{
  "horizontal_flip": false,
  "expert_mlp_ratio": 0.5,
  "width": 192,
  "batch_size": 128
}
Rows from block 7 of a small segmentation model, named by matrix and row number. Rows with one number within an expert belong to one neuron, the router's apart. Each number is 128 + 24 x the weight over its row's rms, rounded and kept within 0 to 255. All counts start at 0. Numbers have three digits each.
Before each expert's rows are labels from the 100 images, of 14976, where the router gives the expert most weight on average: "strongest on" is what is common among them; "patch colour" is the nearest of a few named colours to the mean colour under the peak. Only what is clearly more common there than usual is listed. The data: Sentinel-2 satellite tiles (TerraMesh).
# router: router (model.blocks.7.mlp.router.weight, 8x192, trained with AdamW), inputs 48-95
# up: expert up (model.blocks.7.mlp.up, 8x96x192), inputs 48-95
# down: expert down (model.blocks.7.mlp.down, 8x192x96, transposed), outputs 48-95

# expert 0
strongest on: snow or ice; main land cover: snow or ice
patch colour: black
router.0:150098113098138116130116102103114156162137115111122120127122178162135106128079132110107148137101099099134141126093172128075125079107095090136125
up.0:128181131156178142195076055122102124109132155121117150153113131113091124158098140118133158099134161131113151187106135118113127086120089112097125
down.0:118111073127128101126157143109107152180130114173093111136150145134164134127104109115153112099123126093100143113116172140096067118126122138117098
up.1:158138137091101122228104101131139104170103096096113134090154115125098102122157130126118142112140139118128111109132139120128160129118123122128120
down.1:155123136130133129112145163132150156144098141085120127134137131117131120117139065126113117125122098166111153160102112153128142138105084110134149
up.2:137099129139120122034089093136134109114157122155143125083150152134112137086152153118171095142107176136118158111118114158131130109137140143137121
down.2:174117144134100162102117122163132094157112109120135126104143138102107136111125118117144117106144129110102123112080159146145120131138162112142119
up.3:156138135119136128114141084129116128138152128117170124124158103121100126149164149119168121151143115138085157010146127139132128090110092117121176
down.3:103108124103140161132099095115153141138129149069180135125073162118115136103139104155081143119112131145138154184111135116134074119169148103162128
up.4:160156133106128123152144145100154134108138127112129151145129173157139126128110147122132130120128119122129166088118099170120165105102084114094105
down.4:111097104145118142102159137191108101112105117129111089098133150121140120107116191139150116113123163123139071107171151132132116127118144150163125
up.5:153146130112114127110124149183109121127153143163143152144109120129115177182091085119150131145122081069119119112165116118082128109140110136137074
down.5:089124152089104112112118122136118123145144089152172150128159058111118105150114125137137101162158167135131126133134167136151094143132099102135139
up.6:110127123101128152148109124144132107124128136137153127122088143143144123126173117115157099093158059133143112133171096116153125141145164115099105
down.6:095150153105159150133100110118100166153157131132137152132122108123122134121131168172073123138113130130127130111129132140144138124097137141164145
up.7:144112078125173122147163162080162121108127148145142157070143125119150161157137135129104111160143117113132132091130145112155149110108081142150124
down.7:097090165133150116135126105139114141148142144142079133091105161152102105125113116124085154105111158130118142166130128117135112127113160122127121
up.8:130150105119100146126135111180108106096136149103137069159122142171135128146152133149135174127095120118112133140135112150151105156130167112134090
down.8:146090151124092101141110131155149126129139127147125087103140115187129137135141159153155114146134113137114132099102067106116175116139114164157118
up.9:158118123081099162123139084124129128111151122147144131081135130137159120111123099112105094138132119136138103120136114146134137125134159133146131
down.9:119149135145123111130158113109148085093125113141116084148123119152201167116127181103142198131123147088120188123121106096111105145110151158137107
up.10:165132101102151113192097166156136143119113116095108130147099110125122159139136134138115155142117130173146139113206126097152110129120142133120125
down.10:097108140137119181087200132171160145077089147116149144105149131155152118153151165112136161111124117145120079123114121126133103130148146105111120
up.11:128104159157103102174139100123098129135156164123075105078121140129123114151142107147113161133176155102125179097166157142118114167115129123145149
down.11:119113133127150130159115115069113119131138120110152148156117177109104120110101091138097115140145144132168131152137082118113145110059079133076099
up.12:171104095119152150167105100158157176114113170121085096119108098114082131159123104142155105125070121124063117108137152141118104184180076135132115
down.12:118125148107147126121174166073125116096125103168120187140099128164125145122136109081178109122113132112123144147132127105120147128106110146150104
up.13:107136141093130092201149124101143156151112143075130135137129127109145140131101084134131122103080124125101130099137106151112113091098118124147117
down.13:104122085113099134215135131098096142143152125115131145104107167107116136091149115135186139115139108113134116200157075176149132108153126136127101
up.14:108110160163167102121141115082121115132166146094150145148124125099145135165113124091139111135131091097127129140141122080090095105125143164093119
down.14:146111142072140180120098133155107146138152128142116136134145140172164149140101130117159137122095154101128133096117123147165124120137116104125160
up.15:137121118096129136175077056095122143100133133126126153123129149144104101127134081141158147159083169087109123213129094131080121167146150159135102
down.15:148103122127146114131108139129157075152189136123166144153114126136124152165085111087132121127111110097141115152153107141135101134130120171161157

# expert 2
strongest on: water; main land cover: water
patch colour: black
router.2:103122108147107112168094078145123134162159063111109175139139137127150151117103155107102108126138125107129160152136154129174153128113141168139099
up.0:122100112126137128115145179133132160126129148133108112103092139127146147120147165117166135157172153130150072133109115116119153101110123134139136
down.0:139156190096128094121116140157108116167112105118120134126099122117140168141126181148100151101142156107168144152127161103121103180116155107073102
up.1:139117128167108130094157183118079152154116158072128111145151141124129143120131173159151148107133119105106152129125074111129131136107166119144120
down.1:151100101124105166176111115109178115141165130144129145097158158137116129134110083113113108135113104086111144128078161188146164165126085090161130
up.2:174156138158144130113116150123128156121125089149118114139091135142116087123145127101105111142117118135123111075152129149123128149125146108111130
down.2:124112130120124140106125105134118128114108114132166146110162135124106144109121121177106141107146100144093148138124118148111140094058086153095138
up.3:143174156119157144118159074142150117063136118145114126126142082145160103142187122104088162130125117140135099110123085142114098120125164075141132
down.3:152130140129160114112127114084067137093105105103119163132104140104115116137156123156075134095132181153157154096107087136086105148146161129107115
up.4:112140080128118118066102153148119092151132160126162144116120121119078134110157139138138111123086148120159121085096163137134151139123101104105141
down.4:118098185104144142129137123149138113145135100116154117129122153076108136164198130085095110137118077153131077170137152115098163164153097089127128
up.5:085109100111132138117140147116162143109113145090053152156156124131157092157147125139118098128125167157102121102141103124109182162093156143125127
down.5:139199112085108075117113115135133164108162153150142175146095080124144127122106149172111139110101096159150149111121157135123082098140109098094120
up.6:123143062169118123141121172113129117162137177111093138118107112129161140134107123127155150133128111147159129095145109169101117113104159124159123
down.6:111150085130132166103122130113140088114123137132063109120133134140123112119131121100107136171118115105153136170159155125132123145098118157139127
up.7:124131169152154136122112115155080107092154128133142136137126125116142142103113100145109072140114137135114145158117111140087121122163109095096144
down.7:123122125112107141178150096162175100096118125105096092117125125153120125108168102137113125140142085156139129187117125128141125160176173149132125
up.8:065112127128117142092153166103096146134099126132093126113146114154146086148099119138082145173103125114158138142130123070099143137122080116134111
down.8:140102132151160124075139126100177099121132119147109105170121145121161148120136157079147149120132127100130124146126127137158130083143149104141133
up.9:165089132120126134129174127124108137153159134150147121142161095126113151128143161159133130096178124128119111078130170132105138159130154097117130
down.9:101162159130139162065153115139149128108139135157193141162109166117093152134112156135134103129124132162145147124162077129141142109098145120142149
up.10:131167123074098133129125152137117122161150154099131139121133134143147134143115083128134121141126087100149080156117061127122106141133153173116092
down.10:100090141146116111107126115096149146121136114120114144097127141125144119138094118165143098080154154134089105165130162132132141145151108122115140
up.11:108156130097096145114140150150166162129175120102073138120137129126082079124140135129130155178150153171169105151111113095138113157066128128106126
down.11:100127201080162144105179067128090125122175138143192117103109150092117151115150152102116132123130134112127103096126184120157122105111163133139143
up.12:108122162114120137101092096151091141185149105157179123137126144131125117150162100083114125088139115172121074084117181139132104092132139088123140
down.12:112086145088158089117132155156117092097108085143123156137129127132144124155154097085113109142130112099139122155136154142137157118116104139125125
up.13:141192145159152108086100139102146100125110116154102093155140123135111193109125136135087117116112178105162115132188132107133150180157117147100136
down.13:126140175090108155062145119077100163141143143132165119118132140133123117143121186171130085128146157080135083110148089107124127103126121108074155
up.14:105113140163129138117156179145100144142155089132128129114103142112128117131133105142129141143075147061150149044100209105164064124148156153137111
down.14:114143125130103105134141127103119136118121128117066154105154118124107132113140076154126112145126159111138091132160065140157144106113132128138100
up.15:160110108131090116128162100124116113109106111126117114142107174154148102122120145147085143110077103129129114121098174120110109110137136103141079
down.15:191141104201141153148170139113124113141117143159140104124114139128148093087139084115147113143145115140126111212140127130154150102113110115083129

# expert 3
strongest on: trees; main land cover: trees; flooded vegetation
patch colour: black
router.3:117163101100136105143146146118128125138158147110109121116141124151168159099130101127140125180154144133123141168161132102125158088102108134156154
up.0:182109129122063143133135144119121168103112104133122128122135139158127124167166131142119126110110125131100132220105150157087159164110155128123099
down.0:138103108148118105160103135112156109123113135105149129163128115123100098156130088128117133107121129175160115189133092156117140121103101143102101
up.1:105100091131079099162144108110117134065119068188203109128115150131122109117140134129110114129167131134124118166128125100136106107100112123087135
down.1:121133146122103144116134164111191168161140114148135144171173117121134134133119125157138104103114158148132073088146066126107133128134191116080117
up.2:104081117089108098122134102120117136145120133142166144130151098137109099129121113158150141132123171134106100101127143107120104133118145117117099
down.2:116103090122116106119111148160100115083129110152092131169145158123118117169148078135090121145108144107099095127151115141099100143120142154141142
up.3:106137131087137126171111111130113091121105137112184130131133162137099123122157148064134110108108123136159165038134113144094113139149133108142136
down.3:141120152124130159134076159115104158130129100114179120107140115115127176148100107123134108112121157119167098198146122150111123132104141100141134
up.4:110145081138189166109117150140140144149156140102070106150106109117056105092126155140137129124133123185131093101136115110149105132144145114159122
down.4:126136103126148150127114128150099143114128110096143125154121147092094108129161109127148177133128126153125154152099156142156110132100168130130093
up.5:095117142113129101122107140154110152134099126139166097173114161135114123133124123131149141149115139100125140107130082137160126137120136118131133
down.5:084168116103123129148148127163158116137135129119164134150119158101125168143097154088120127140098119112082152145168135091152146075154117122091124
up.6:134119129117153140124107156106133130079140109129139101125161154118131125128124119114191117138150101140165127104114106128153107160152109128129086
down.6:142152191106105144110126137120125124113140120115155153092139116109138141143130156127149098142141136133137122085143165120098139121077120124167149
up.7:101142151148102110091178090108124158098144123138086167122152129140156148159112149139090126114103180098133119102127143146087138147146141111145102
down.7:155112141134163066178110105084165151096131137108140103104158080096123155152149098125192157101121145099132093151151120143109135095120140123115146
up.8:145133184106114101088118089132116160152092111143116115134106112135142165140106061134115170113150066108105161123140088141135122161122120156168113
down.8:144156114109117108129143118149102150141118114106140111145061109123111151102113124119144146119125152110114099131123129120128144113163118112116140
up.9:134135127087100150165114089184164093110108105148081145126159120104139139123131142115113130107129145124104144148127131139141153138112124122150090
down.9:121118134122130105092104125099127102132156094182111152130085148125114152106086098096098083130156143137105124134138098103119094094074120108117148
up.10:102152119078121135150108139137109133116149113161141147119156109108165146134127124111111082112119103166136095139118155137102123102136150105126129
down.10:159086150104133133117152163125146170148078108147126129056132127143127101122105090105133151136147124101114093112136102162144120134099100163095095
up.11:134094133110122161137091055145106113121111158116121143129125135134079143176144116180116166150136081106137114148118112113106124107126119138071117
down.11:149130175124125119132145110073140161143167144137173099114133101121153122139101120089134165111113133090148109133121143108189090106136107166130146
up.12:118142059126129149111159071135132138136107101122103144129146118156160109106101110152148132125102129139140096098120145167160148142131154120143102
down.12:114120110108159111109170175128125109113126138124123099133138118101115094111142122131172128133155195140096091143132135127095092134138154126125143
up.13:128078098145154078081094170111087125099054130116115138122123121144103134089138136151174114113192117157150119122113122161122137102164142100137152
down.13:137141132145164092127125154104116152110148117132126139143096140134101122140154138105130136154105165152128143097197088102153161097138154149131142
up.14:200151114183128146089127096130122122136106106135127103139101154146158133137111115110123127135152137118166136091133103127137149147120111138136170
down.14:122138100135123170144124126109109121096132127135091090158124142131139099094129122169119159188118082148115150140144144127133119140132094128184123
up.15:140122109130112116133116132138143132139113123160162059178142118106100114126102134145128136128127110147108111112116138149126121130084128118093125
down.15:111139206112115110096128166136149130158127094097098171101112120151119119141146148122156128134133109166144127095135149115123143112099127132141125

# expert 5
strongest on: water; main land cover: water
patch colour: green
router.5:116136129173120129186126126118168122122133160103098095152115124166153122151110082097133120091121111124117140165083198153141167158094122131084117
up.0:091108098068097203197153073165144131114125148137133105143161107131134121076122157140141138115127132134172107086124125143123116162116115135196139
down.0:145122158120108124138114139101107166152102132098092155114126111145138119122135112073156141118105103168126129185165132112107125138111106135149111
up.1:131169133181123128108145135135133114145136145144103179126118098114136127143169141140157091143146104119129094105122094137097112089133122165134116
down.1:115121143195092105110137141154111163160126090118100114140083156149129141145116116144159125131158132128132137158118126138189115148123130144158159
up.2:148161147126164177140128107145145134136109135141115163129136127153087083107114144116128111114122152076126130144143084120140160146128126122171115
down.2:147170104103138097104137117097129109094129117143122122115143133162122140111133126086143145106115097117123136124183186122160172165121128117108125
up.3:133132092096096120167078157074088121155099118162090150118105158103182176096118136113142119154124154071097147176150084126120087136094117102169160
down.3:166149131131125109136111141149180120123112105122124130138132139182169078162163130121163136174160179121182125099093121146144145123137167130141148
up.4:122088132132141105104101169132081140138151175158108148063102166163057135119154121153166092123120149111165144133082124106124116125136141168101144
down.4:131138117134143141132175096115093126140145084150173120110136103141123159124148137133106096150116125127129105102167137148157147130150081087195139
up.5:113156096125093113232104134117141128082111130119088139160128144101119124151101099121160095181105157166142128175154117140119102149134127157111128
down.5:126140122102117136127092118135129135140120152107131102124134093112102106116123114146136125160157133188127131107134137105147128120148151094157102
up.6:102108126097159124135131103122152107107110105181152147157124096149105139078119102129114105163139131135147130105109147153124189126092124141136135
down.6:118124159074155093093111092159158132115155128098169129182140139151124130160106122128124151120123109145096117130132124127130131097158136176088132
up.7:139145119146122106119122154073116174140109120131164151135126176110144116129111128111152133138127155138143107088097154109124084083150108140140098
down.7:133149140105116119141137138092112118151120155139130169145110156151137167118102098121124139160114100117090137127157096152090135110141115139139141
up.8:136092117132111145161110166138125192126109133124175140107106152138120138123168128154155122098126146141113142082114097132162111113137094159057127
down.8:118127165120118126074127104138112118113142111151208138147134121090113114096094178170128147138102099098117142100133133127112142118151132146116114
up.9:167113144099137121107171128151079116150131140110121151137116133134131124132140139125107131159135142175097146116118100166091145141135156109115119
down.9:114110123162101122109095104104104127087109132087137145196107161139144093114096126176101177088112134153160146136111109150137089130115088141096130
up.10:109132108116160112133123101139141155128141156109162162126127108161140139130108166086081156132122149150140093152084098133176119054126151117143103
down.10:140119108145146194135110112145147087130093156117128113152110147091148085165130118121122138119128150120117158127141153122128090087113135131094147
up.11:130147072163167167114170141133096084125159156111087120114109121097073091098125135113113151177132120114121150131110082174111131137113150079158169
down.11:163089143130084162128093167123074140104146088128145138116130098121109106143147149125154128144168118127160105139128128128124138118119131154109171
up.12:134134174148129094106096145104126149157147116134106161066130142060072121140144158118111147063112147123143143121096094124124154144185121151118125
down.12:138129139127158145135109167129131138109139143154114168164138168099175089123118113119111131129130129091124144135144093128115149149178138112116131
up.13:138083150120094115129144131090140106119123184122104135148131118113112113142155167126180093132162121164172129064132192156085132175136100090138155
down.13:127137169122109146124137154130120100154095140148105150132123150174116116128106108127130169163090112107126126226126129128153142061183114104098101
up.14:121128133104099131069113081140108189141156120106123158133136155141098145131142132115103136100116162161139181046125134159117134085101165121148100
down.14:140142148142120138133100049106123092084136144109171151062117110159123170109137172113087101134149084100117154168129106108134125117158124101135152
up.15:140107132149127131115130130166099098148128124102108127069083127165135142116136133045134133102112096102162102107112171100132147111125126142161122
down.15:133165095177142132162123115093119122108132123169141102067130126117116121063133094130127103140143125164104118133145093155138121119134100093118112

# expert 6
strongest on: snow or ice; main land cover: snow or ice
patch colour: white
router.6:167145118121126147143124098147113122088130157104119104115109126144099100109158144149134151137097144162172090065127080130097118151142166137121119
up.0:122130137126118109158106090128165124062134180096161096152147136113145102116106149117153145136110133089124088139157189134166107118151123121144115
down.0:165133138114115145095166153106054122203131090098153166082156119110110124123127088124074127113174172149142132178116108134128105113058114138140114
up.1:110147145160124115143121121102146177151164124123098094158166132103134127092133095153107111086135155158149098125139145139154116129091151134167145
down.1:135143096150133089113139120131119125156137123142125126083085127142112125132109145117120109127146127103141180112106102059140108109176148113165123
up.2:126108125140163105122126096098110149117148124062144115100155156118121113136102104122151156133122143127113126167119177134137122157141101175151115
down.2:133137073159181170119105100153099157097150136086123149098145120084098137121136120109145114147145139118105171130131117122128151107110117108140106
up.3:148160142128144113151100111168148069129142112146139109161110140148137126125176114108108131127122128136149125162145118097154137146119128116135145
down.3:163134139085142103109124111095141142101132153162158073126141116100141113120077147140138106107080132104117158118116133155127120205099141095126131
up.4:116085114126115118134141130144137113152163134160058078107101145149135123108121042184150114090140141124143086093101157119166157124114154140107105
down.4:175133128115154131105154162088117131142142137083117129156153081122127147159093173133135109152161115137092124115149112103159164144083143110142139
up.5:171107106135136139157134147140112121136102147149093144142132149123119084150106135133127120110149136137135079169128012162087140129111093159128112
down.5:157120109121130135153112147148095119142138107115113120131161113157082116086137155174110167102139133124097150122144092107193142140106134141095123
up.6:128130172078130144114127090134145142150122083172104149180144094151105144098141096105118150125139120122159141115146193148135157175085121142113129
down.6:109126137173126142093137131132142112080149145136137155133117152133152155129136111127182143117121114168108106160116142105104120107168131146137096
up.7:138110136119130139079126145103137109085131107141207097135116122138094111126141163166075119101143113119148171200101207120101136132115133109112164
down.7:113162152104128113152159104100100170127147115108087205163131103143134153112128065107110132135155118132149134097161089132096114094123157121087122
up.8:138104119112094162148154131127119174191115143078107115149163128170140130123113146102156159133163136111139134108131139112094177155108112122194138
down.8:096126117105128124169139128136120124111162146112147168137134117137161156153134146116136116155114146110136104123084096108144119130116149134126118
up.9:146144130150125068115159161096129139100083140141157097188093147091117124152091155125123139116126138122159137116159181139121104097124122120113153
down.9:107151128136119141132156137110127161142154108106122140132147108110177150067161157156107103160155135140149176091135046159093119166161142142121166
up.10:137161134122114126136160105100132103156163107134138142115144098137109131121138082114156099158103134169110096118113151141130152132124147131147075
down.10:096140150140123104148154115111159121196172118121118131097133129160129155117164087148108135170123138151136107100153176107112112141122159186132138
up.11:176136113129119114155137123131164163150141105132103123111136132165148089135149143108113077104136098108132121123111155153138209138113122126121134
down.11:074119163102167137074078137113110109166121154128152135146164105127126104099120119182095152125129115118102132134148122119147124142101142120125126
up.12:128121166147098133096100109117121077115177106114180112166136118111110130129159162138104115135121131112132164166129172102121161135171147108135118
down.12:175131155121135143135130128118069159161169133123103132130095112088132166129124120111114107163151066116152082084144088140136139085076121126092140
up.13:153118161134125141145170152112172139134120153146161084122148098168143132109136142113140149136087162083117168140103183125108110114116122122115075
down.13:106165169144128119114139111117119109137129096127123155080117105126100113123139089147073108154193088125158131086118119136121122148152142155134147
up.14:113131097112144122165177155149149098170124154147101100132137100100172128137151121132150114114105116163120085141119111131106139126118138131136147
down.14:169142135165127140102082123170122087107117108122155126146165139127149123074145119123099142121152119128107094108149107133160147147147120131133114
up.15:089133104119151136100089113151120113145142181142103131137155118123100153100161124179141135114130096145118144087126131136124138123142134093155151
down.15:186090149123180099144164153122188130144139105116161118105141146143120131135125142058111108104124123075112170161116156112185131137114098138095133

# expert 1
strongest on: main land cover: rangeland
patch colour: orange
router.1:119115149153115140091103153135101151119140117197143158141110120126145094138101144177148107120151133106146116166111117130131137125122101112176128
up.0:101135121067139127150146171082120115149142125129150098098135124099129095098146150139137110147134134148114122147106098088128156122143098124134120
down.0:128134141115127153081176161087186117097131130173101093182133129112163143120133140125105151118117149113105114151146157116101131140122102141103126
up.1:143148121119180109129142127135114099162156133095125114131152092159160138139080155129123167179127094133083175148150111117123147107096142096126145
down.1:152138150160130061133133159138128103171074095118102125114120138120130108132122114127113116132151126135110108116150090133140128138141122138161115
up.2:120132129126094151106147113150110157115139129152164091122111124094179099125137136184107131101121088109120154106144099153129139179116126116087178
down.2:118131127112140104147162136111167159130124170059094148155140120142122133133122191104138154152131111151110128133127158109135149108152124160129131
up.3:120141154110137117168124127128120086108088175126137113155142085155139141159146157084162150158164106125156105125126126105107118131096125133136106
down.3:109122160120115085121154102108125097137161135118106110124105145141144158128129186139122146086134114134156121131100146120131128125139123091116102
up.4:094097131091114104223137110128102155169140128125148082090154101127119129111125122118124125171138134162131146077170169130110134158162160137153170
down.4:129133109140125170114118137106112155057085130122087104136146126122139136137104113118179106105123118108119128143117139134132076125101169180124127
up.5:138131104120151150147106128133150120092150153135118122102117149158118089132094106153142138117131152125120148051126124137105148144132132113117134
down.5:122160139185100119136121117121128135176176127092102194131115124124153172145163096115134077160127145157152156169132091124143139146101127111117152
up.6:096107125108117184104164133144124133132122129146083128145132146107113118093161110205081113122120116138132119109134144116139133158136144146149131
down.6:135079135162126154121150153146140102116101114144124090097133153128107127123092125118087104112120107171129119082145093112140111128106161120112109
up.7:153154151149140100162100169079159092111094085118121122143117160122124164112149116142133106094145074121124148124147112129135126145140117140114093
down.7:143156132118130141070144112102125121123137163089106097111163111126133146129140114137154148145132102147087117141136076132093141161153105130129113
up.8:114134167125162163114147110099131098074110125128188164143097139126136143139111097114137149081136137091128175122107125142122146130100109110095145
down.8:129097124122151141144092134166139104158094125132158139062152120122087147158131127094090149134124095128137136152086111122118140119126158078168139
up.9:125156111163143140079107123127128107180138159111113109162126135129129184167137098150139128142137126122109118139166136145084136159159115129079155
down.9:137125107151166130176157135076180142138102125130114161144098095120148110100126113130101149144153130127170087143120064112161140116131088134104127
up.10:159081126120128155122185112153113124138147134124148140161106080118129113129154124161149105056197141124107128161109115101107106129124173114122114
down.10:133125133212161157093142115125172147162116131139102105157119125108122142132113192106092177111119121145156132134115133128154084101130116139091147
up.11:117115119106130131166123118122135114065129129133100066130134152142154172122117208155159109089094133100125138168117106118096142211154157125143110
down.11:142117129140139128125111128102117150119156126120145202116107143183150136165142174106117082141139112122155142110134167114124131180120150163115153
up.12:124132069136119087115112106152138101136117173147105177114150105120117171160098146122154133160131102111180099125083142085101105132109114127099097
down.12:089141094074136100074123154134126124111107091146135126102142101143112160158122138123134136129136130102107125123085170125134107102101103108159116
up.13:119097139084135121161120101152132135117124126117150131132123141135074139119150142144107122106158107093140107124123127117112170076169126112113144
down.13:128134119087148122131103133161119126140163111113168126123119128166117120109144061128117165112103127140138118111116114143107135154105134114134103
up.14:134168076128171124137107101148158115170143127183079133135122098114096151118161148111150099143160091155126104150134143115137134124128138105111120
down.14:144152123127147094115105109128110117133133164078097127130115137159114129143077136130159123118124115138126155136139143149109098156136125155132124
up.15:142101150120158181087134117157163101131147141151140097128140126142148123082126145102150081162131138140134136068167118154127134129131127106139137
down.15:096139077161118129207119118149164119086127128163111122157144128124097141142118166129138153160162090122115101129122160138144114158141096126125111

# expert 4
strongest on: main land cover: rangeland
patch colour: brown
router.4:147119156143174156116084127158122126130149117156097122131134095133124130141153145141122152086142137154160112156082156099142126100125159111137126
up.0:100117095109135125111151098126156119206130126145140117163110133104136142115152132120112136100145121117132152181119133145159164125125120143097126
down.0:158130138123129091050154112140125124145088145114162150125124134110113124153136129130065132118163096125154143142145113142120126136084113115131115
up.1:126141086135120134168150179127119121129129127150154100105150145111111110093143112093093150121084125132141146085158159117093104122122162107157134
down.1:150156141076112131120107125128141124093149117146135115145097129134137178126141071126172130117126137121145149171117100125141118155128115128113134
up.2:109077129144124133172137129142104106076101080106135161158101140113123127122150094140148136134127130057158145178076134131100073138121135129112095
down.2:146151134138154160115117141127096131132128108138106126119130141134096086145132162101162117113173054148129086103132139130162157108127122149106128
up.3:127110160145155141167066115120119110116107174117124130153100086135124128126143159111133149138119100133130168103148174113145119146088145091126166
down.3:149124078115119152186134147102101128132137138127080173120139127076099113135131119128133129158111139118153128147132109151139139106174122119110152
up.4:113153129127096142150141133095154115135098139163143145137144157092105128129155146117097152156106087129168131172118094096152087113118150112102177
down.4:133109174133128149162130082101176131108126127129136132165175157159164125102132117186158117112150161152106141108142099098114120132159113142120128
up.5:123105125118148164142096089158082142134122102129135149117116113075093106102151142145138113123139149118138175213130161127165102121146146103150136
down.5:120138142145140127111137139070184126151117143148108141134141097145116144118164082120111127145173116124131088188162105099122134114114112168074131
up.6:105177105168104133174160121139122135096130105134147101121145154173085099126146134120134105147155109152099135137152088113123129148164134150135114
down.6:139071147110125144102162151104094124107122109144147141096136152188120116152102109070149106150112120107139143113147082150113158135184093137129160
up.7:144091118147106126107101097129124168114087178100073128120143129135115155159156119124148139133141124133121166095129106109122116146133107115168136
down.7:127108108120150146205125116110149125095145113132064143080123137084113072164121147112161106126138112116147103130102081133126142160096080142128146
up.8:143150149156112123083160165177125135130137137133130110120112142140119119111112124154155097136131123133138196106135113160120180131104161134156110
down.8:143096124105146128148097077130170126114094115162133133113112129110087080133179143119138132172120115116143112122121179131173100082144127155131119
up.9:114151152067130138106138138138114163098100119147139126109129155116137150128151140119148177172138108116103138130142111112124174135083111160110151
down.9:123112123108115108151125125121106089142107118145087114149114114139144166131116113089105108127132124124114139107104108105147163158127147120085121
up.10:147136134145122112093140115152108106097080097207094121118136113171170107106099125124130110133128130119110103101140124131163148113118105089145108
down.10:144122130119145153071123092159166108150134118108174140106131153030126138154151138117147123135152063168093141138110131173147108143195138152129121
up.11:112107155148123128020121147150125120113100114152146149154143128123169111113151143138109154144179146099111121152132140143122147124111108122101147
down.11:109137166148124114151135131122152156150133154144111107138146081153133129092126162154133065089154084147099112143147137120166116097128151124092124
up.12:100160131098104139148119141136147130122131146163126131133147156121155186186092148148126113147097170093121140163156108128137147117137091111164157
down.12:165098185146116133119177144138195115094097139131175113193124151113136108163107123147084153108106107145144104062133087129123121091132162151071088
up.13:134127171139149124107132119119102137132141085088124159155115121122128147118150116079129140103126151131112109130121061073161097104089144160102137
down.13:131119154133108097151119088090195101144098157144137149133132139130129110138084165103111108158152114133142129130112108153095142149150123121129111
up.14:119121146123110125069091114111140122108078123119166131092123116118146165124146104130154123180124130085115124163126107134128117137115116130136094
down.14:133128108128128115136138163108138161175172090105120145114131121098138137143117141115154115100153147093101095143098103134143116108121071142104141
up.15:148089078100127118150169141123104143154166126168135134150135133118136148108107143097169106119123133129102155161092100141146149086116140120111098
down.15:127104170167148142081071118142143126094116105147157108176129139162108131121106120124111158115139107133116157122138159126117130175154159109118144